A small self-supervised image encoder, trained from scratch: 32-pixel images, batches of 256.
Rows from block 2, named by matrix and row number. Each number is 200 + 20 x the weight over the matrix's rms, rounded and kept within 0 to 999. All counts start at 0.
# convs1: 3x3 conv, stride 2 (model.blocks.2.convs.1.weight, 72x72x3x3), inputs 54-62, a 3x3 kernel for each
convs1.0,207,225,252,200,197,200,200,185,174,200,200,200,162,200,224,200,200,160,190,200,200,170,230,220,200,178,200,174,194,200,194,200,195,200,200,200,226,206,200,227,200,200,200,200,191,181,200,200,221,200,174,187,200,200,200,193,200,172,200,200,200,167,200,200,200,200,200,200,200,200,200,200,200,200,200,170,200,173,200,200,186
convs1.1,200,236,200,244,200,203,200,167,190,212,209,200,177,200,200,179,151,200,209,200,200,181,200,200,228,232,189,200,200,185,219,200,224,192,200,205,200,200,207,200,189,185,193,180,200,200,200,226,187,201,217,179,161,170,200,221,221,200,200,200,200,176,200,200,200,200,171,200,200,200,228,239,200,212,200,200,161,200,173,192,200
convs1.2,200,200,200,200,221,219,173,200,200,200,200,200,224,195,171,200,200,200,215,193,179,182,170,200,171,200,237,184,200,200,200,168,148,226,237,202,202,180,196,176,200,200,172,200,196,200,200,200,200,183,149,200,206,200,200,200,153,200,186,200,200,177,200,179,150,167,169,200,208,200,200,200,174,184,200,172,147,204,200,200,258
convs1.3,200,189,231,215,200,195,217,200,200,228,216,178,200,200,200,200,200,200,236,230,217,228,238,200,200,200,178,213,212,200,231,200,200,200,200,166,200,194,200,200,188,200,230,187,200,177,200,200,174,189,200,223,200,215,185,200,200,179,173,200,200,200,235,200,227,200,200,200,200,172,200,200,193,195,200,200,200,200,200,200,245
convs1.4,200,200,200,200,255,200,211,218,135,200,220,195,253,232,161,200,190,174,200,200,200,200,200,200,200,181,193,177,200,210,200,181,200,165,200,200,200,200,200,200,200,157,200,223,211,200,200,200,211,200,200,200,200,200,197,200,224,219,200,178,200,165,200,213,200,200,178,184,196,184,200,234,200,200,200,200,164,249,179,200,233
convs1.5,200,185,200,173,200,200,200,202,181,200,223,200,200,231,175,200,200,170,200,200,200,234,217,150,236,216,200,180,176,200,196,165,189,200,223,162,200,200,213,221,200,170,200,200,208,200,200,200,185,237,229,200,189,251,212,200,200,200,200,237,149,184,200,200,200,224,200,200,200,203,199,200,200,200,200,200,188,200,200,153,200
convs1.6,200,175,178,184,237,200,218,264,183,200,200,175,182,200,190,200,156,200,200,201,200,200,224,200,200,208,200,184,200,178,156,189,189,180,200,223,200,200,200,200,200,152,200,200,172,200,216,152,161,200,200,177,166,200,200,184,170,200,200,193,188,200,200,200,200,192,200,174,200,174,198,191,200,222,200,204,200,182,200,200,168
convs1.7,200,225,200,183,165,200,210,187,221,200,200,227,200,200,200,200,200,200,211,178,167,200,200,200,200,203,206,175,200,200,200,177,200,200,200,230,200,189,220,182,161,157,231,227,215,184,238,200,200,216,248,200,171,168,200,231,228,214,215,200,170,153,172,200,163,164,207,200,195,169,200,200,185,200,200,200,179,200,149,179,200
convs1.8,229,200,200,200,245,211,200,200,200,262,200,205,235,257,200,200,200,184,162,200,200,160,167,200,229,252,200,200,200,200,196,176,210,200,200,200,213,200,183,235,197,200,200,200,183,200,200,200,242,228,220,188,186,200,200,190,200,228,231,200,200,200,174,162,200,184,200,200,206,247,200,244,200,187,200,200,164,200,200,200,200
convs1.9,200,162,214,190,174,222,183,200,227,200,181,200,190,200,206,186,244,200,200,192,200,214,200,200,200,200,200,200,204,210,217,200,165,238,168,163,200,175,200,208,161,200,200,200,184,171,168,215,147,192,224,168,200,200,185,200,245,151,170,215,200,200,236,200,200,200,213,197,194,192,200,200,180,200,193,200,184,200,200,187,167
convs1.10,250,207,223,209,200,234,181,200,200,229,232,200,200,230,200,200,200,198,200,200,183,200,207,200,200,208,194,200,183,182,188,200,200,160,175,200,200,202,200,200,200,200,200,210,200,227,200,226,200,200,183,200,200,200,218,234,200,200,200,192,186,200,200,200,177,169,207,200,174,174,200,223,200,200,172,181,169,159,200,200,200
convs1.11,200,173,200,233,220,169,200,200,220,152,171,200,211,185,154,200,232,224,191,200,200,235,200,157,200,232,200,242,200,200,193,200,171,193,200,200,229,200,194,155,200,253,206,175,200,200,200,200,200,163,217,200,200,200,200,173,200,218,201,199,236,214,233,200,178,223,200,200,200,242,200,177,200,200,182,200,200,213,224,200,215
convs1.12,204,200,235,210,198,200,200,213,200,184,200,204,237,235,207,225,220,221,200,200,200,200,200,192,200,200,200,200,208,200,169,200,200,200,213,199,200,193,200,227,200,200,200,182,200,200,200,200,200,162,200,209,200,200,200,171,170,200,179,208,200,200,226,192,200,164,200,184,172,208,213,200,201,200,200,177,186,195,178,182,225
convs1.13,183,150,200,169,187,176,221,263,270,200,213,178,190,174,166,192,232,200,200,169,200,200,178,218,234,220,213,200,181,200,200,160,200,200,200,200,210,224,237,217,177,200,200,200,200,200,213,186,200,200,200,182,200,200,183,185,200,200,200,200,200,236,200,182,200,200,189,177,200,200,200,218,200,200,200,200,200,191,200,200,200
convs1.14,200,259,200,200,200,165,186,166,223,219,163,175,205,200,200,192,255,231,200,165,200,200,223,200,200,225,246,200,200,229,200,200,200,200,200,214,200,200,181,200,200,200,200,200,228,173,200,200,200,200,227,200,192,200,168,179,200,200,200,223,184,200,179,200,151,124,194,219,242,200,200,200,200,180,200,175,221,214,200,201,195
convs1.15,205,171,200,200,178,200,200,241,200,152,200,199,200,200,200,200,200,198,200,203,200,174,216,213,200,203,200,200,200,214,193,200,220,200,168,200,222,239,200,253,200,200,234,202,161,200,200,200,217,200,194,200,209,217,188,200,188,183,144,223,174,200,230,192,193,180,200,183,178,200,157,200,200,222,200,225,200,224,171,125,196
convs1.16,200,245,200,250,186,200,172,129,238,196,212,187,218,168,200,140,200,271,199,172,200,147,200,245,200,200,200,200,200,200,191,200,200,204,200,184,200,200,200,200,200,200,200,200,207,200,200,192,225,200,200,200,200,200,200,200,187,200,200,200,235,200,200,200,200,200,200,200,200,200,200,169,200,190,200,200,202,198,200,222,169
convs1.17,200,210,200,213,200,200,200,189,169,151,200,235,180,200,217,200,230,200,186,248,223,200,191,203,207,200,145,236,200,200,210,200,167,200,226,200,183,200,200,200,181,236,204,177,217,200,150,225,200,200,200,214,200,235,200,137,203,186,200,200,200,200,200,200,173,168,241,200,200,201,200,200,200,243,200,200,179,200,200,200,226
convs1.18,200,200,200,174,229,200,200,200,200,228,236,159,200,223,148,238,212,200,200,216,200,200,200,246,200,180,200,200,180,200,189,168,206,186,154,200,201,229,190,200,200,200,200,190,200,200,200,200,228,200,166,227,212,191,200,191,169,232,200,168,200,200,200,200,200,224,183,200,200,200,200,200,200,200,200,200,200,200,177,173,235
convs1.19,200,200,200,158,206,200,200,200,250,223,181,200,200,235,200,232,200,196,200,200,200,200,201,207,182,200,189,197,200,168,181,200,190,177,200,172,200,200,200,200,200,200,165,200,200,200,200,200,242,205,200,238,200,200,201,200,195,228,178,200,238,191,200,200,200,187,179,200,200,157,200,200,182,200,183,200,200,200,172,200,185
convs1.20,183,200,178,200,165,212,179,136,200,200,200,200,156,200,200,200,180,213,200,225,200,200,200,200,250,200,132,200,225,175,218,200,165,225,200,177,200,200,200,177,200,200,164,200,200,200,153,200,160,226,237,187,200,212,200,185,211,182,231,200,173,170,164,200,241,199,225,200,168,237,179,171,198,200,200,235,200,176,200,200,141
convs1.21,237,204,200,202,235,244,178,144,166,200,200,200,200,180,200,252,226,217,209,200,197,223,200,200,191,220,187,200,196,200,200,221,249,160,143,198,200,223,200,200,162,192,226,200,198,179,184,215,167,150,150,200,253,240,153,193,200,200,200,189,252,225,186,200,200,200,183,200,200,200,200,187,200,200,200,200,200,200,211,200,180
convs1.22,200,204,213,200,229,237,200,200,161,200,200,175,200,230,200,214,193,172,200,201,223,200,200,197,200,200,200,226,247,200,203,223,213,245,162,154,173,200,200,200,139,200,188,222,246,182,200,200,225,200,200,184,200,200,223,224,200,223,200,156,200,195,200,176,200,192,194,200,200,200,243,200,158,200,200,200,191,200,200,210,213
convs1.23,200,200,200,200,200,231,200,244,260,226,210,210,200,228,200,226,227,219,200,200,200,200,217,200,200,200,200,200,215,200,225,200,200,237,200,200,200,181,200,200,200,200,200,200,200,221,200,200,200,200,200,200,200,200,200,190,200,200,200,200,200,200,200,200,200,200,200,181,179,199,233,200,200,200,200,200,200,200,216,241,217
convs1.24,194,200,200,200,251,200,200,200,220,200,167,188,200,200,200,195,175,162,222,200,193,200,200,176,200,213,200,200,200,217,188,197,201,200,164,161,220,200,200,200,200,232,200,200,198,200,205,200,200,200,200,178,200,200,200,205,211,200,167,182,191,200,215,207,231,200,237,183,200,200,200,188,243,208,200,247,200,225,200,167,164
convs1.25,200,200,200,200,205,200,243,200,184,198,194,202,222,200,200,210,204,198,200,186,200,200,168,261,200,198,202,222,207,200,182,162,200,200,200,228,200,200,194,231,200,166,224,200,200,200,200,182,215,248,200,200,200,166,200,200,200,235,200,176,200,200,173,230,180,200,203,157,222,242,200,200,190,200,200,200,146,194,200,200,213
convs1.26,200,200,183,190,200,200,197,239,201,211,200,200,212,231,198,232,200,200,226,200,200,211,200,200,200,200,192,200,198,200,189,167,216,200,187,216,213,200,200,200,198,185,200,196,168,200,200,200,184,200,171,210,200,200,200,205,229,205,200,165,212,239,200,200,208,200,200,200,217,200,200,200,200,190,200,201,200,206,200,193,200
convs1.27,200,200,239,210,200,203,200,232,206,200,203,200,235,265,200,200,149,200,205,200,200,200,200,200,200,197,200,200,200,200,200,190,156,200,170,202,200,239,200,200,200,200,200,155,155,207,200,216,200,200,179,200,200,213,200,200,200,200,178,180,227,200,201,190,192,200,189,200,198,206,204,257,200,200,200,200,183,172,232,200,200
convs1.28,194,195,200,169,237,200,168,208,214,200,233,209,237,212,200,200,200,200,200,168,200,227,200,200,200,200,207,200,200,200,179,207,213,164,200,200,200,178,200,200,234,221,225,221,155,221,200,200,246,200,176,194,222,200,200,200,200,200,200,200,212,200,200,200,200,200,207,218,176,200,185,145,200,194,200,200,200,167,205,200,200
convs1.29,200,176,200,200,195,200,206,200,181,200,245,200,183,235,218,233,180,200,233,231,259,200,231,220,200,200,202,200,167,200,224,198,212,200,200,194,207,200,200,200,200,200,200,198,227,220,200,200,200,200,200,200,200,200,181,200,200,200,213,200,200,200,200,200,195,200,180,200,200,200,163,173,200,200,200,178,200,200,200,165,200
convs1.30,206,270,184,195,238,217,219,131,227,200,181,200,194,200,212,200,200,242,154,227,200,176,200,211,183,180,212,200,200,172,173,200,200,164,200,200,193,200,225,226,141,171,235,200,200,200,179,209,222,228,191,194,246,200,200,200,200,229,200,200,200,200,214,200,164,200,200,222,162,187,200,200,178,200,220,176,199,200,200,200,187
convs1.31,200,200,200,194,176,207,209,247,228,200,200,200,200,200,200,219,192,170,200,200,197,200,200,200,226,239,200,200,200,194,200,200,200,200,161,191,178,159,200,200,200,217,200,200,213,200,161,200,215,213,200,208,200,178,200,200,228,235,200,203,213,179,139,200,160,171,179,184,200,208,200,200,186,204,178,154,200,200,161,189,200
convs1.32,200,200,200,232,241,219,209,200,170,261,247,200,254,228,200,200,183,174,200,200,200,228,185,200,200,246,200,200,200,201,220,218,182,200,200,200,200,200,239,212,200,200,200,226,200,217,237,228,251,252,200,200,161,200,200,200,186,206,231,200,182,187,179,200,200,194,200,228,200,200,200,200,187,200,200,177,200,200,222,200,200
convs1.33,168,200,234,200,177,206,228,232,157,181,225,203,172,200,213,211,200,196,200,200,215,187,184,217,223,200,200,158,189,225,200,189,208,173,200,195,234,200,181,241,247,148,176,200,226,230,227,200,200,242,217,200,159,200,200,195,219,200,200,227,200,200,157,175,213,223,200,200,221,200,200,200,190,198,200,200,205,200,200,200,232
convs1.34,200,200,200,200,200,214,201,185,217,200,158,185,200,200,200,230,204,200,200,200,200,200,200,215,200,155,185,200,200,200,200,253,251,179,200,200,224,200,160,219,225,200,188,200,200,223,183,190,236,173,168,208,235,225,200,200,200,175,196,155,222,226,227,194,200,173,200,215,200,200,200,200,181,200,219,211,223,200,200,200,200
convs1.35,200,199,189,185,214,235,200,202,200,154,200,235,174,200,234,200,200,200,144,200,247,200,227,216,238,147,200,179,188,200,158,200,199,224,200,181,200,200,200,200,200,179,228,200,234,156,200,200,220,200,200,200,200,233,182,200,200,200,200,200,200,178,200,190,200,200,212,159,170,200,225,212,178,200,193,165,200,182,200,200,200
convs1.36,200,200,202,200,200,200,168,138,178,196,190,164,159,200,195,228,200,200,241,152,200,200,200,200,200,221,202,200,163,200,165,200,200,196,200,200,190,200,213,200,170,200,200,190,211,200,199,200,189,200,200,200,200,211,207,200,172,199,200,200,200,200,208,200,200,200,200,200,224,200,200,200,200,200,200,200,145,200,200,212,266
convs1.37,197,185,200,184,183,200,200,181,200,197,200,200,147,200,200,200,200,223,169,205,200,156,200,233,181,210,247,200,225,218,200,200,200,200,200,200,213,200,171,200,200,200,228,200,177,200,200,200,235,192,159,209,174,193,170,200,200,200,233,199,227,200,191,200,200,192,200,160,165,200,200,156,200,200,200,200,165,164,206,222,162
convs1.38,200,200,192,200,232,200,201,200,179,208,200,200,200,169,200,176,200,200,200,149,221,200,180,200,200,200,200,205,224,158,200,213,200,166,218,200,221,226,200,189,204,210,200,200,158,200,200,200,200,200,193,165,210,200,200,175,153,200,200,157,155,200,234,173,157,173,209,200,156,185,200,204,200,180,179,200,200,223,200,200,169
convs1.39,200,200,216,200,169,193,219,229,200,198,184,225,200,200,159,216,245,200,200,178,177,200,154,170,200,239,233,200,200,200,188,152,220,171,159,233,180,200,200,226,249,163,222,217,200,223,204,177,200,200,200,200,200,200,226,192,200,200,200,202,200,200,200,200,184,175,200,177,200,162,200,233,156,146,200,187,200,200,200,204,200
convs1.40,200,200,221,178,184,256,185,162,218,200,200,189,201,200,200,209,200,200,200,181,181,196,200,138,236,241,181,200,175,200,210,175,200,223,209,200,181,200,200,172,200,192,165,220,185,173,239,224,159,200,234,182,200,213,192,214,188,166,200,244,158,168,251,200,184,165,200,253,154,200,256,200,200,200,174,255,262,110,200,263,155
convs1.41,200,200,200,228,153,200,200,198,218,200,215,200,199,152,214,200,184,221,241,271,202,234,228,147,200,184,159,200,200,171,200,200,200,200,237,168,174,188,200,190,200,205,200,214,213,226,215,200,158,159,213,169,200,246,200,200,200,200,175,227,150,200,229,200,249,180,217,263,200,218,200,131,172,230,235,228,222,201,237,195,157
convs1.42,183,200,206,200,200,200,232,200,144,215,200,142,219,199,200,161,200,200,219,223,200,200,151,174,200,200,259,200,200,180,209,200,200,200,199,200,207,200,196,200,238,149,185,200,200,200,200,200,200,207,210,185,200,191,208,211,200,172,200,244,181,166,191,200,200,141,200,200,200,200,172,224,222,200,200,183,200,200,216,200,213
convs1.43,200,210,231,200,200,200,189,200,200,186,187,200,200,200,221,200,200,217,200,192,207,200,200,242,174,200,220,200,200,200,200,200,207,200,200,227,181,180,213,200,192,172,200,200,200,157,200,189,200,198,217,236,200,200,167,200,204,200,200,220,178,200,200,212,200,208,200,219,200,200,170,178,200,179,200,179,162,203,187,164,223
convs1.44,174,200,249,191,200,214,228,202,200,190,211,200,175,200,200,230,200,192,187,225,185,176,200,219,200,225,214,200,182,200,213,203,242,213,176,205,213,201,232,213,200,216,200,200,200,200,159,200,200,200,200,200,200,192,179,200,181,200,195,200,218,200,246,200,200,200,200,186,200,200,200,219,192,200,200,200,200,194,200,200,186
convs1.45,205,215,215,235,258,200,175,150,207,211,230,205,200,166,200,185,200,200,173,170,165,200,172,175,230,232,200,200,200,200,200,236,200,200,233,200,200,231,200,200,224,200,157,145,182,200,200,228,200,200,245,200,200,202,200,184,225,200,216,200,200,200,200,197,189,198,172,137,127,217,263,217,166,200,179,162,200,178,200,221,200
convs1.46,202,200,182,222,200,200,200,200,222,200,200,200,200,200,213,176,200,196,190,222,252,241,200,240,226,239,211,200,183,200,200,200,200,179,205,200,202,200,200,200,200,183,197,188,214,200,200,200,176,200,200,178,162,200,200,211,185,190,200,200,186,187,200,200,200,223,236,200,200,200,179,200,200,180,169,217,200,179,188,200,200
convs1.47,240,209,200,200,193,225,186,200,200,217,232,200,239,200,156,200,200,198,200,194,195,199,200,194,169,200,200,200,200,200,200,200,200,200,200,200,200,200,157,200,200,187,224,200,216,200,200,181,254,200,200,200,224,220,200,206,225,220,200,200,200,213,200,200,200,200,200,222,208,176,172,200,166,188,201,200,200,189,200,214,200
convs1.48,245,167,200,161,200,261,200,200,200,170,158,214,155,205,200,222,247,189,197,239,237,200,275,200,213,148,160,187,200,200,200,188,200,200,200,200,200,162,200,154,192,200,200,200,200,200,200,200,200,226,248,200,239,231,167,200,200,200,200,200,200,200,200,165,223,200,200,256,180,200,183,183,178,241,211,216,216,176,200,160,200
convs1.49,229,161,200,161,200,215,200,213,200,200,187,163,200,250,200,200,200,200,225,200,200,200,205,200,198,200,200,173,200,217,175,212,200,217,200,200,200,228,205,243,200,200,235,190,163,200,200,200,169,197,200,209,200,200,200,200,219,200,195,233,200,200,207,173,189,200,200,200,179,222,192,200,200,200,219,200,192,180,200,203,200
convs1.50,200,177,207,200,232,207,200,200,198,178,235,227,197,223,200,200,200,200,200,211,200,226,235,186,192,229,171,161,145,174,200,182,200,180,232,239,200,233,200,227,188,197,209,192,183,233,209,196,180,200,200,200,200,200,200,228,200,185,200,200,185,168,209,223,200,200,177,150,200,200,200,200,200,186,200,206,200,187,200,200,200
convs1.51,200,199,200,200,200,200,225,221,206,200,200,200,235,200,200,200,216,200,242,228,200,200,200,214,164,177,200,201,200,200,200,200,200,200,217,200,200,200,239,200,260,200,200,200,188,200,200,200,222,200,173,244,201,205,210,169,200,200,187,200,200,224,200,200,200,208,189,200,191,162,200,195,200,200,200,200,200,223,175,176,200
convs1.52,221,200,173,233,255,128,211,244,189,200,200,200,190,200,180,185,200,183,200,200,200,156,200,212,157,193,213,200,200,200,241,220,150,232,200,182,200,200,200,188,200,239,200,200,200,200,200,200,221,200,200,262,180,200,200,200,210,239,200,156,256,200,178,200,200,238,200,141,200,200,190,200,200,179,182,221,222,164,217,200,193
convs1.53,200,200,200,200,200,165,212,200,200,187,200,254,171,200,259,203,200,200,162,189,200,177,200,215,200,200,200,200,200,188,200,198,173,164,217,200,200,200,200,200,219,200,220,200,182,200,184,208,200,200,200,200,200,200,165,204,200,175,200,222,200,176,235,200,232,200,222,200,154,198,200,213,189,200,189,219,200,200,221,200,200
convs1.54,215,229,200,200,210,230,187,205,221,200,200,230,200,225,212,185,172,200,226,224,200,200,200,233,172,127,212,200,200,217,200,187,238,191,177,200,200,192,176,234,200,200,164,200,199,128,200,200,200,180,200,255,235,200,200,230,217,170,200,200,222,161,200,200,221,200,200,200,200,224,200,200,200,200,200,200,200,200,200,200,196
convs1.55,200,200,249,202,200,211,200,188,200,200,221,200,185,209,229,200,196,180,225,232,209,200,200,235,200,171,200,200,179,185,200,162,178,200,205,200,200,200,200,212,200,200,200,228,200,200,211,200,200,194,200,214,200,200,200,200,191,191,177,200,200,225,184,200,200,192,200,184,174,200,221,200,200,200,171,200,166,167,205,233,214
convs1.56,200,200,200,208,245,200,232,272,194,200,200,200,179,228,151,200,215,200,200,200,200,221,194,200,168,214,173,228,249,200,200,200,200,181,200,134,200,200,200,200,168,222,200,200,225,200,200,200,200,163,200,200,200,199,200,212,200,172,200,166,184,200,200,200,200,200,200,200,200,200,200,200,224,200,226,200,200,255,187,174,200
convs1.57,200,204,200,251,200,167,223,210,200,163,177,236,200,200,200,200,200,231,174,200,200,200,200,200,200,200,200,200,200,200,200,200,198,221,171,183,175,201,183,198,200,200,200,200,191,200,188,200,196,178,200,184,200,200,200,182,200,144,200,225,209,219,200,200,200,200,200,200,200,200,200,200,200,199,181,200,200,158,212,177,148
convs1.58,200,232,220,192,173,180,200,183,200,188,217,219,200,234,250,200,200,200,194,200,189,239,255,200,200,200,200,230,234,200,200,200,200,200,200,200,171,157,200,200,200,200,222,254,221,193,211,200,159,211,217,200,200,203,219,200,200,200,196,200,175,200,225,239,220,200,200,197,200,200,185,200,200,176,200,200,200,192,197,200,200
convs1.59,166,200,186,230,228,249,216,200,200,161,200,200,223,200,200,200,184,200,218,201,200,200,204,200,200,200,200,170,200,200,200,176,171,221,200,200,182,200,180,191,176,200,215,206,247,200,200,200,200,200,200,178,201,231,200,201,187,200,205,200,177,217,200,163,200,151,191,200,230,200,200,200,189,152,168,200,160,227,200,231,257
convs1.60,200,172,200,182,200,219,195,254,257,200,200,154,162,237,200,200,207,200,226,241,200,229,204,144,227,172,181,200,200,172,200,200,217,223,200,200,170,200,200,187,200,208,214,200,200,182,200,200,180,200,200,206,200,200,167,175,201,200,226,200,200,183,200,200,200,169,195,200,200,200,181,212,210,180,200,200,200,169,200,200,200
convs1.61,211,233,240,244,200,200,206,200,199,194,200,201,200,241,226,234,200,242,200,200,211,200,200,200,240,235,200,185,188,200,200,200,200,197,200,200,200,190,172,184,188,200,200,175,181,191,210,193,178,200,223,200,200,217,177,187,200,200,200,227,200,200,231,200,200,200,200,220,200,200,232,200,196,200,226,200,200,178,226,200,200
convs1.62,200,192,200,166,166,200,200,200,200,160,183,236,218,200,180,233,225,198,249,261,223,217,180,187,200,173,200,203,200,200,185,200,207,200,196,190,148,200,200,174,220,216,200,200,179,162,151,180,169,203,252,200,200,200,200,196,213,200,200,200,200,200,226,200,232,200,244,174,172,175,169,200,172,200,200,228,206,200,190,204,189
convs1.63,160,197,195,170,200,200,200,200,200,200,171,138,198,200,181,173,200,200,200,200,179,200,195,200,200,232,200,142,176,200,171,162,200,200,200,200,221,200,200,221,200,200,204,200,200,180,182,166,200,200,200,200,200,219,200,183,200,180,200,200,187,200,200,208,182,195,211,200,200,250,200,200,211,200,222,216,200,200,246,200,200
convs1.64,164,161,200,233,252,236,200,200,160,201,191,186,200,221,221,200,171,225,200,200,200,200,200,200,200,200,200,200,200,208,200,200,200,198,200,195,211,200,160,226,195,166,187,200,200,200,163,183,167,200,218,200,200,229,194,200,190,166,155,200,200,194,225,200,181,200,225,170,200,253,236,200,200,173,200,200,170,200,229,234,210
convs1.65,200,200,168,200,168,200,200,200,237,200,198,162,202,167,200,181,245,200,200,200,292,148,200,272,173,201,137,200,200,200,200,200,200,200,200,193,200,200,200,200,242,200,212,175,200,200,192,200,224,200,200,173,200,257,200,165,220,211,200,200,217,200,200,208,166,200,177,200,246,182,200,200,203,200,200,200,200,222,202,158,171
convs1.66,176,199,200,223,200,150,200,200,214,248,200,200,170,200,195,200,200,187,171,176,177,209,200,200,203,200,200,200,166,151,221,148,131,200,264,274,215,194,196,226,200,260,155,166,165,267,241,200,200,200,238,200,141,192,200,212,233,200,200,200,221,165,166,163,200,206,173,200,200,227,200,200,180,200,215,212,165,200,200,205,166
convs1.67,200,200,200,203,173,200,186,165,188,200,175,184,168,200,211,187,200,225,227,200,218,200,200,200,181,200,203,196,139,200,200,203,182,200,250,163,204,200,190,224,200,168,200,200,209,200,200,200,217,200,200,200,204,186,200,179,200,200,200,200,197,200,175,219,200,200,200,200,200,207,200,227,200,200,183,161,177,192,200,181,200
convs1.68,200,200,200,196,220,213,188,200,200,186,211,230,200,200,224,234,199,207,200,200,200,200,200,219,200,200,200,200,200,202,232,223,206,200,192,200,200,200,178,200,200,200,200,200,205,200,200,204,195,200,227,200,229,221,200,228,215,185,233,220,167,214,200,200,200,200,202,200,200,200,200,200,200,200,167,200,208,151,223,169,200
convs1.69,206,200,196,200,156,162,209,200,221,200,176,200,190,149,188,200,200,200,200,237,200,200,198,213,179,200,200,185,200,200,200,200,200,200,194,200,211,200,200,215,200,175,260,200,200,200,194,200,204,200,185,200,242,180,167,200,200,189,200,200,159,232,200,200,200,219,218,247,189,200,175,200,215,210,200,200,177,189,200,200,200
convs1.70,200,200,200,200,200,234,200,209,229,203,239,229,200,219,244,200,175,200,242,230,222,219,200,229,187,200,196,200,200,200,200,200,200,197,200,212,163,200,200,200,231,200,200,176,200,200,201,200,200,206,200,200,195,200,200,200,233,184,200,200,200,200,200,200,192,231,200,200,200,197,200,200,200,200,200,200,200,224,200,200,216
convs1.71,200,201,200,200,200,200,200,196,200,228,213,200,200,227,200,188,174,200,210,200,200,223,200,200,177,200,225,200,200,200,200,200,183,200,179,200,200,200,200,204,211,200,177,200,232,200,200,200,200,200,200,187,200,185,200,257,206,166,200,249,200,150,200,200,218,247,154,174,224,200,171,200,200,183,200,200,182,200,200,200,200