{"model": "self-supervised image encoder", "dataset": "photos of plants, animals and fungi (iNaturalist)", "train_examples": 155796, "image_size": 32, "crop_scale_min": 0.2, "horizontal_flip": true, "color_jitter": 0.6, "method": "simclr", "arch": "resnet_bottleneck", "norm": "batchnorm", "hidden_act": "hardswish", "depths": [2, 4, 2], "kernel_size": 3, "stem": "deep", "avg_pool_shortcut": true, "widths": [192, 288, 432], "projector_hidden": 1024, "projector_out": 128, "projector_hidden_layers": 2, "temperature": 0.1, "init": "torch_default", "residual_init": "scaled_by_depth", "optimizer": "soap", "beta2": 0.999, "learning_rate": 0.0033, "beta1": 0.95, "shampoo_beta": 0.999, "eps": 1e-08, "precondition_frequency": 16, "max_precond_dim": 512, "merge_dims": false, "one_sided": true, "adamw_lr_other_params": 0.0011, "max_grad_norm": 1.0, "magnitude_pruning": 0.5, "max_steps": 6700, "batch_size": 256, "epochs": 11.0, "lr_schedule": "wsd", "decay_fraction": 0.3, "final_lr_fraction": 0.1, "warmup_steps": 130, "weight_decay": 0.0, "adamw_weight_decay_other_params": 0}
Rows from block 4 of a small self-supervised image encoder, named by matrix and row number. Rows with one number belong to one channel. Each number is 500 + 25 x the weight over its row's rms, rounded and kept within 0 to 999. All counts start at 0. Numbers have three digits each. After the name is the row's rms in percent of the matrix's.
Before each channel's rows are labels from the 100 images, of 14848, where the channel reaches its highest value: "responds to" is what is common among them. Only what is clearly more common there than usual is listed. The data: photos of plants, animals and fungi (iNaturalist). In brackets: how many of the 100, against the usual share in percent.
# convs1: 3x3 conv (model.blocks.4.convs.1.weight, 72x72x3x3, each kernel summed), inputs 0-71
# convs2: expand pointwise conv (model.blocks.4.convs.2.weight, 288x72x1x1, transposed), outputs 0-95

responds to: class Aves (88 vs 55.1)
convs1.63 092:509496499486464540496448513498509500500458483501464502466498511428472537524476506491507511475489476482501460470505492483500519457523519500543486478510498462515495476467489463480492481507436457501498485510504443511494
convs2.63 097:538537500500490500531530500500500500500556533490500500539500500500500469500500573490500581500500539527470500500543500538464500500500500500520533500523500500535536500474500500500574552516501500477500563537500523500500497500500500562500486500500500500500500500500485503500515500500500535500

responds to: phylum Arthropoda (60 vs 30.8); class Insecta (59 vs 29.2)
convs1.62 092:508493521524484497479497487495484498513490551472474437501481461506551506541492479502513477489512453444526493517487537532500483513500496505490511482495508507523512456489530490495453532478495478500576471483533520512505
convs2.62 095:467500500443494500500533500471500515500521500514573491522500468500454500489500474577500500500500513481511518495500479504474500550500500542443500455500500500500532471500500500481464550500500434500509500503527570500506420488500553500500500500465500500500484516500500500543527500500538560500

responds to: phylum Arthropoda (61 vs 30.8); class Insecta (59 vs 29.2)
convs1.50 120:459482508488516493519507518491510496511482499452490539510494478487486501520511482462500498502488437505509443511508523456536485439516525473475444491494480482511513490523487510452512462511541502481544509485511486513549
convs2.50 122:500500499481533474500511532489515537500526520526517471474511459500450500500500467500481526500461500563537500477500516523509537500541500500500500500523570517500500479560537500500500529522517526500521500500500500500551500452500528499526516483481530525511475540465500535472500500558481500512

responds to: class Insecta (60 vs 29.2); phylum Arthropoda (60 vs 30.8)
convs1.32 091:457472473494528456479488579494520496481489506506522497498441470530477493494476454487487514513456497501482475510499481508481507491508457499487502495482456491497559502545493475490504537514493533490502498504454536497484
convs2.32 103:500500549459477500481502528500500500500500512500479521500470500513564500530527500478496494500500500500500500500524512474514500500537516500500463518488530552500474469500500474501553500448523541500500475525500500500500500456530500470561495522500500473564485532500500500500500474465454500485

responds to: order Passeriformes (66 vs 25)
convs1.43 102:512496493471488506495484441471511527499467485524483460471484538484475429468480500537506506514509512517465512517491526486516483507522459481502514468496488438479522468510498477503501530478508444507474462496529472518513
convs2.43 101:500500500456519500491542529472468531500500500571500500500512500500478500500564500500500481500500500500500528499549533543500479545500500500490500557485474500495500500500500500500500500500503500500546500500522511535546500500507526500474500531463531500500459550500550478500585500487527506500

responds to: order Charadriiformes (25 vs 7.6)
convs1.39 089:496444473527492493488426505512461515520518491526459501509480501466470524528419508525526502548506502529531522467525502525502512516498506489505491501487525521529496489503496493510507502502459461533512525506500485540527
convs2.39 103:522483478563500560469500497500500516500500517468500512543462482474500500516500542471500507500469520587500500500442476500500500500500500518480460492553500500500500473500500473500550489489500500482431500500459517451470500500533500541511500479500500500500500600539500500534476483525435500485

responds to: class Aves (89 vs 55.1); order Charadriiformes (31 vs 7.6)
convs1.40 101:447461470465513500474484467516492538501465510474517509469452521449451501481458500521478468512451474518476487496507478531502485493504489473510458457497503522490525480481490458503477465481482512500479486494493464509508
convs2.40 115:500559549482500500526480489500515500543567500528500465529582500500518471500500542448485513469500477522493500500500545500546503537500500500487500508500500500500520503500541497500500467500500500500500529500489534521500536500480500500518524500500514500500536500460533500500505500529500527518

responds to: phylum Arthropoda (61 vs 30.8)
convs1.9 114:438515519518507520485489465465497487509489481452486506507493486488477473517487456503500521479496444527488490506500502470536435488496543492495486483491451514519496509481472531455496458487518508450541504488492481498535
convs2.9 091:541486500500519500500441459500512500500500487500522551500471449500536500490500500542500489533500500547500487511500500500500476500500500536500521500545500500489531500541500530534500500506500500500500500500501468459500464500500500500465512500525477561500500476500500500457474473539546500506

responds to: phylum Arthropoda (66 vs 30.8); class Insecta (63 vs 29.2)
convs1.24 107:507526493502480474516504525457497526494506492498488459491479495502522494494426421486519494493466503430490493508500486511450542518513507452497515463491533490498492475525535496502526479477511469518476490495480517505476
convs2.24 105:477500485500528500500500464500510500500508500499504536478467500500475483500500451501512500532506468500475500539491474533473490521500459550500500423500522470510529511500539477500500500500577479500500524465549500500500500500438513500500513500450500500500457500547469500500436500500467500500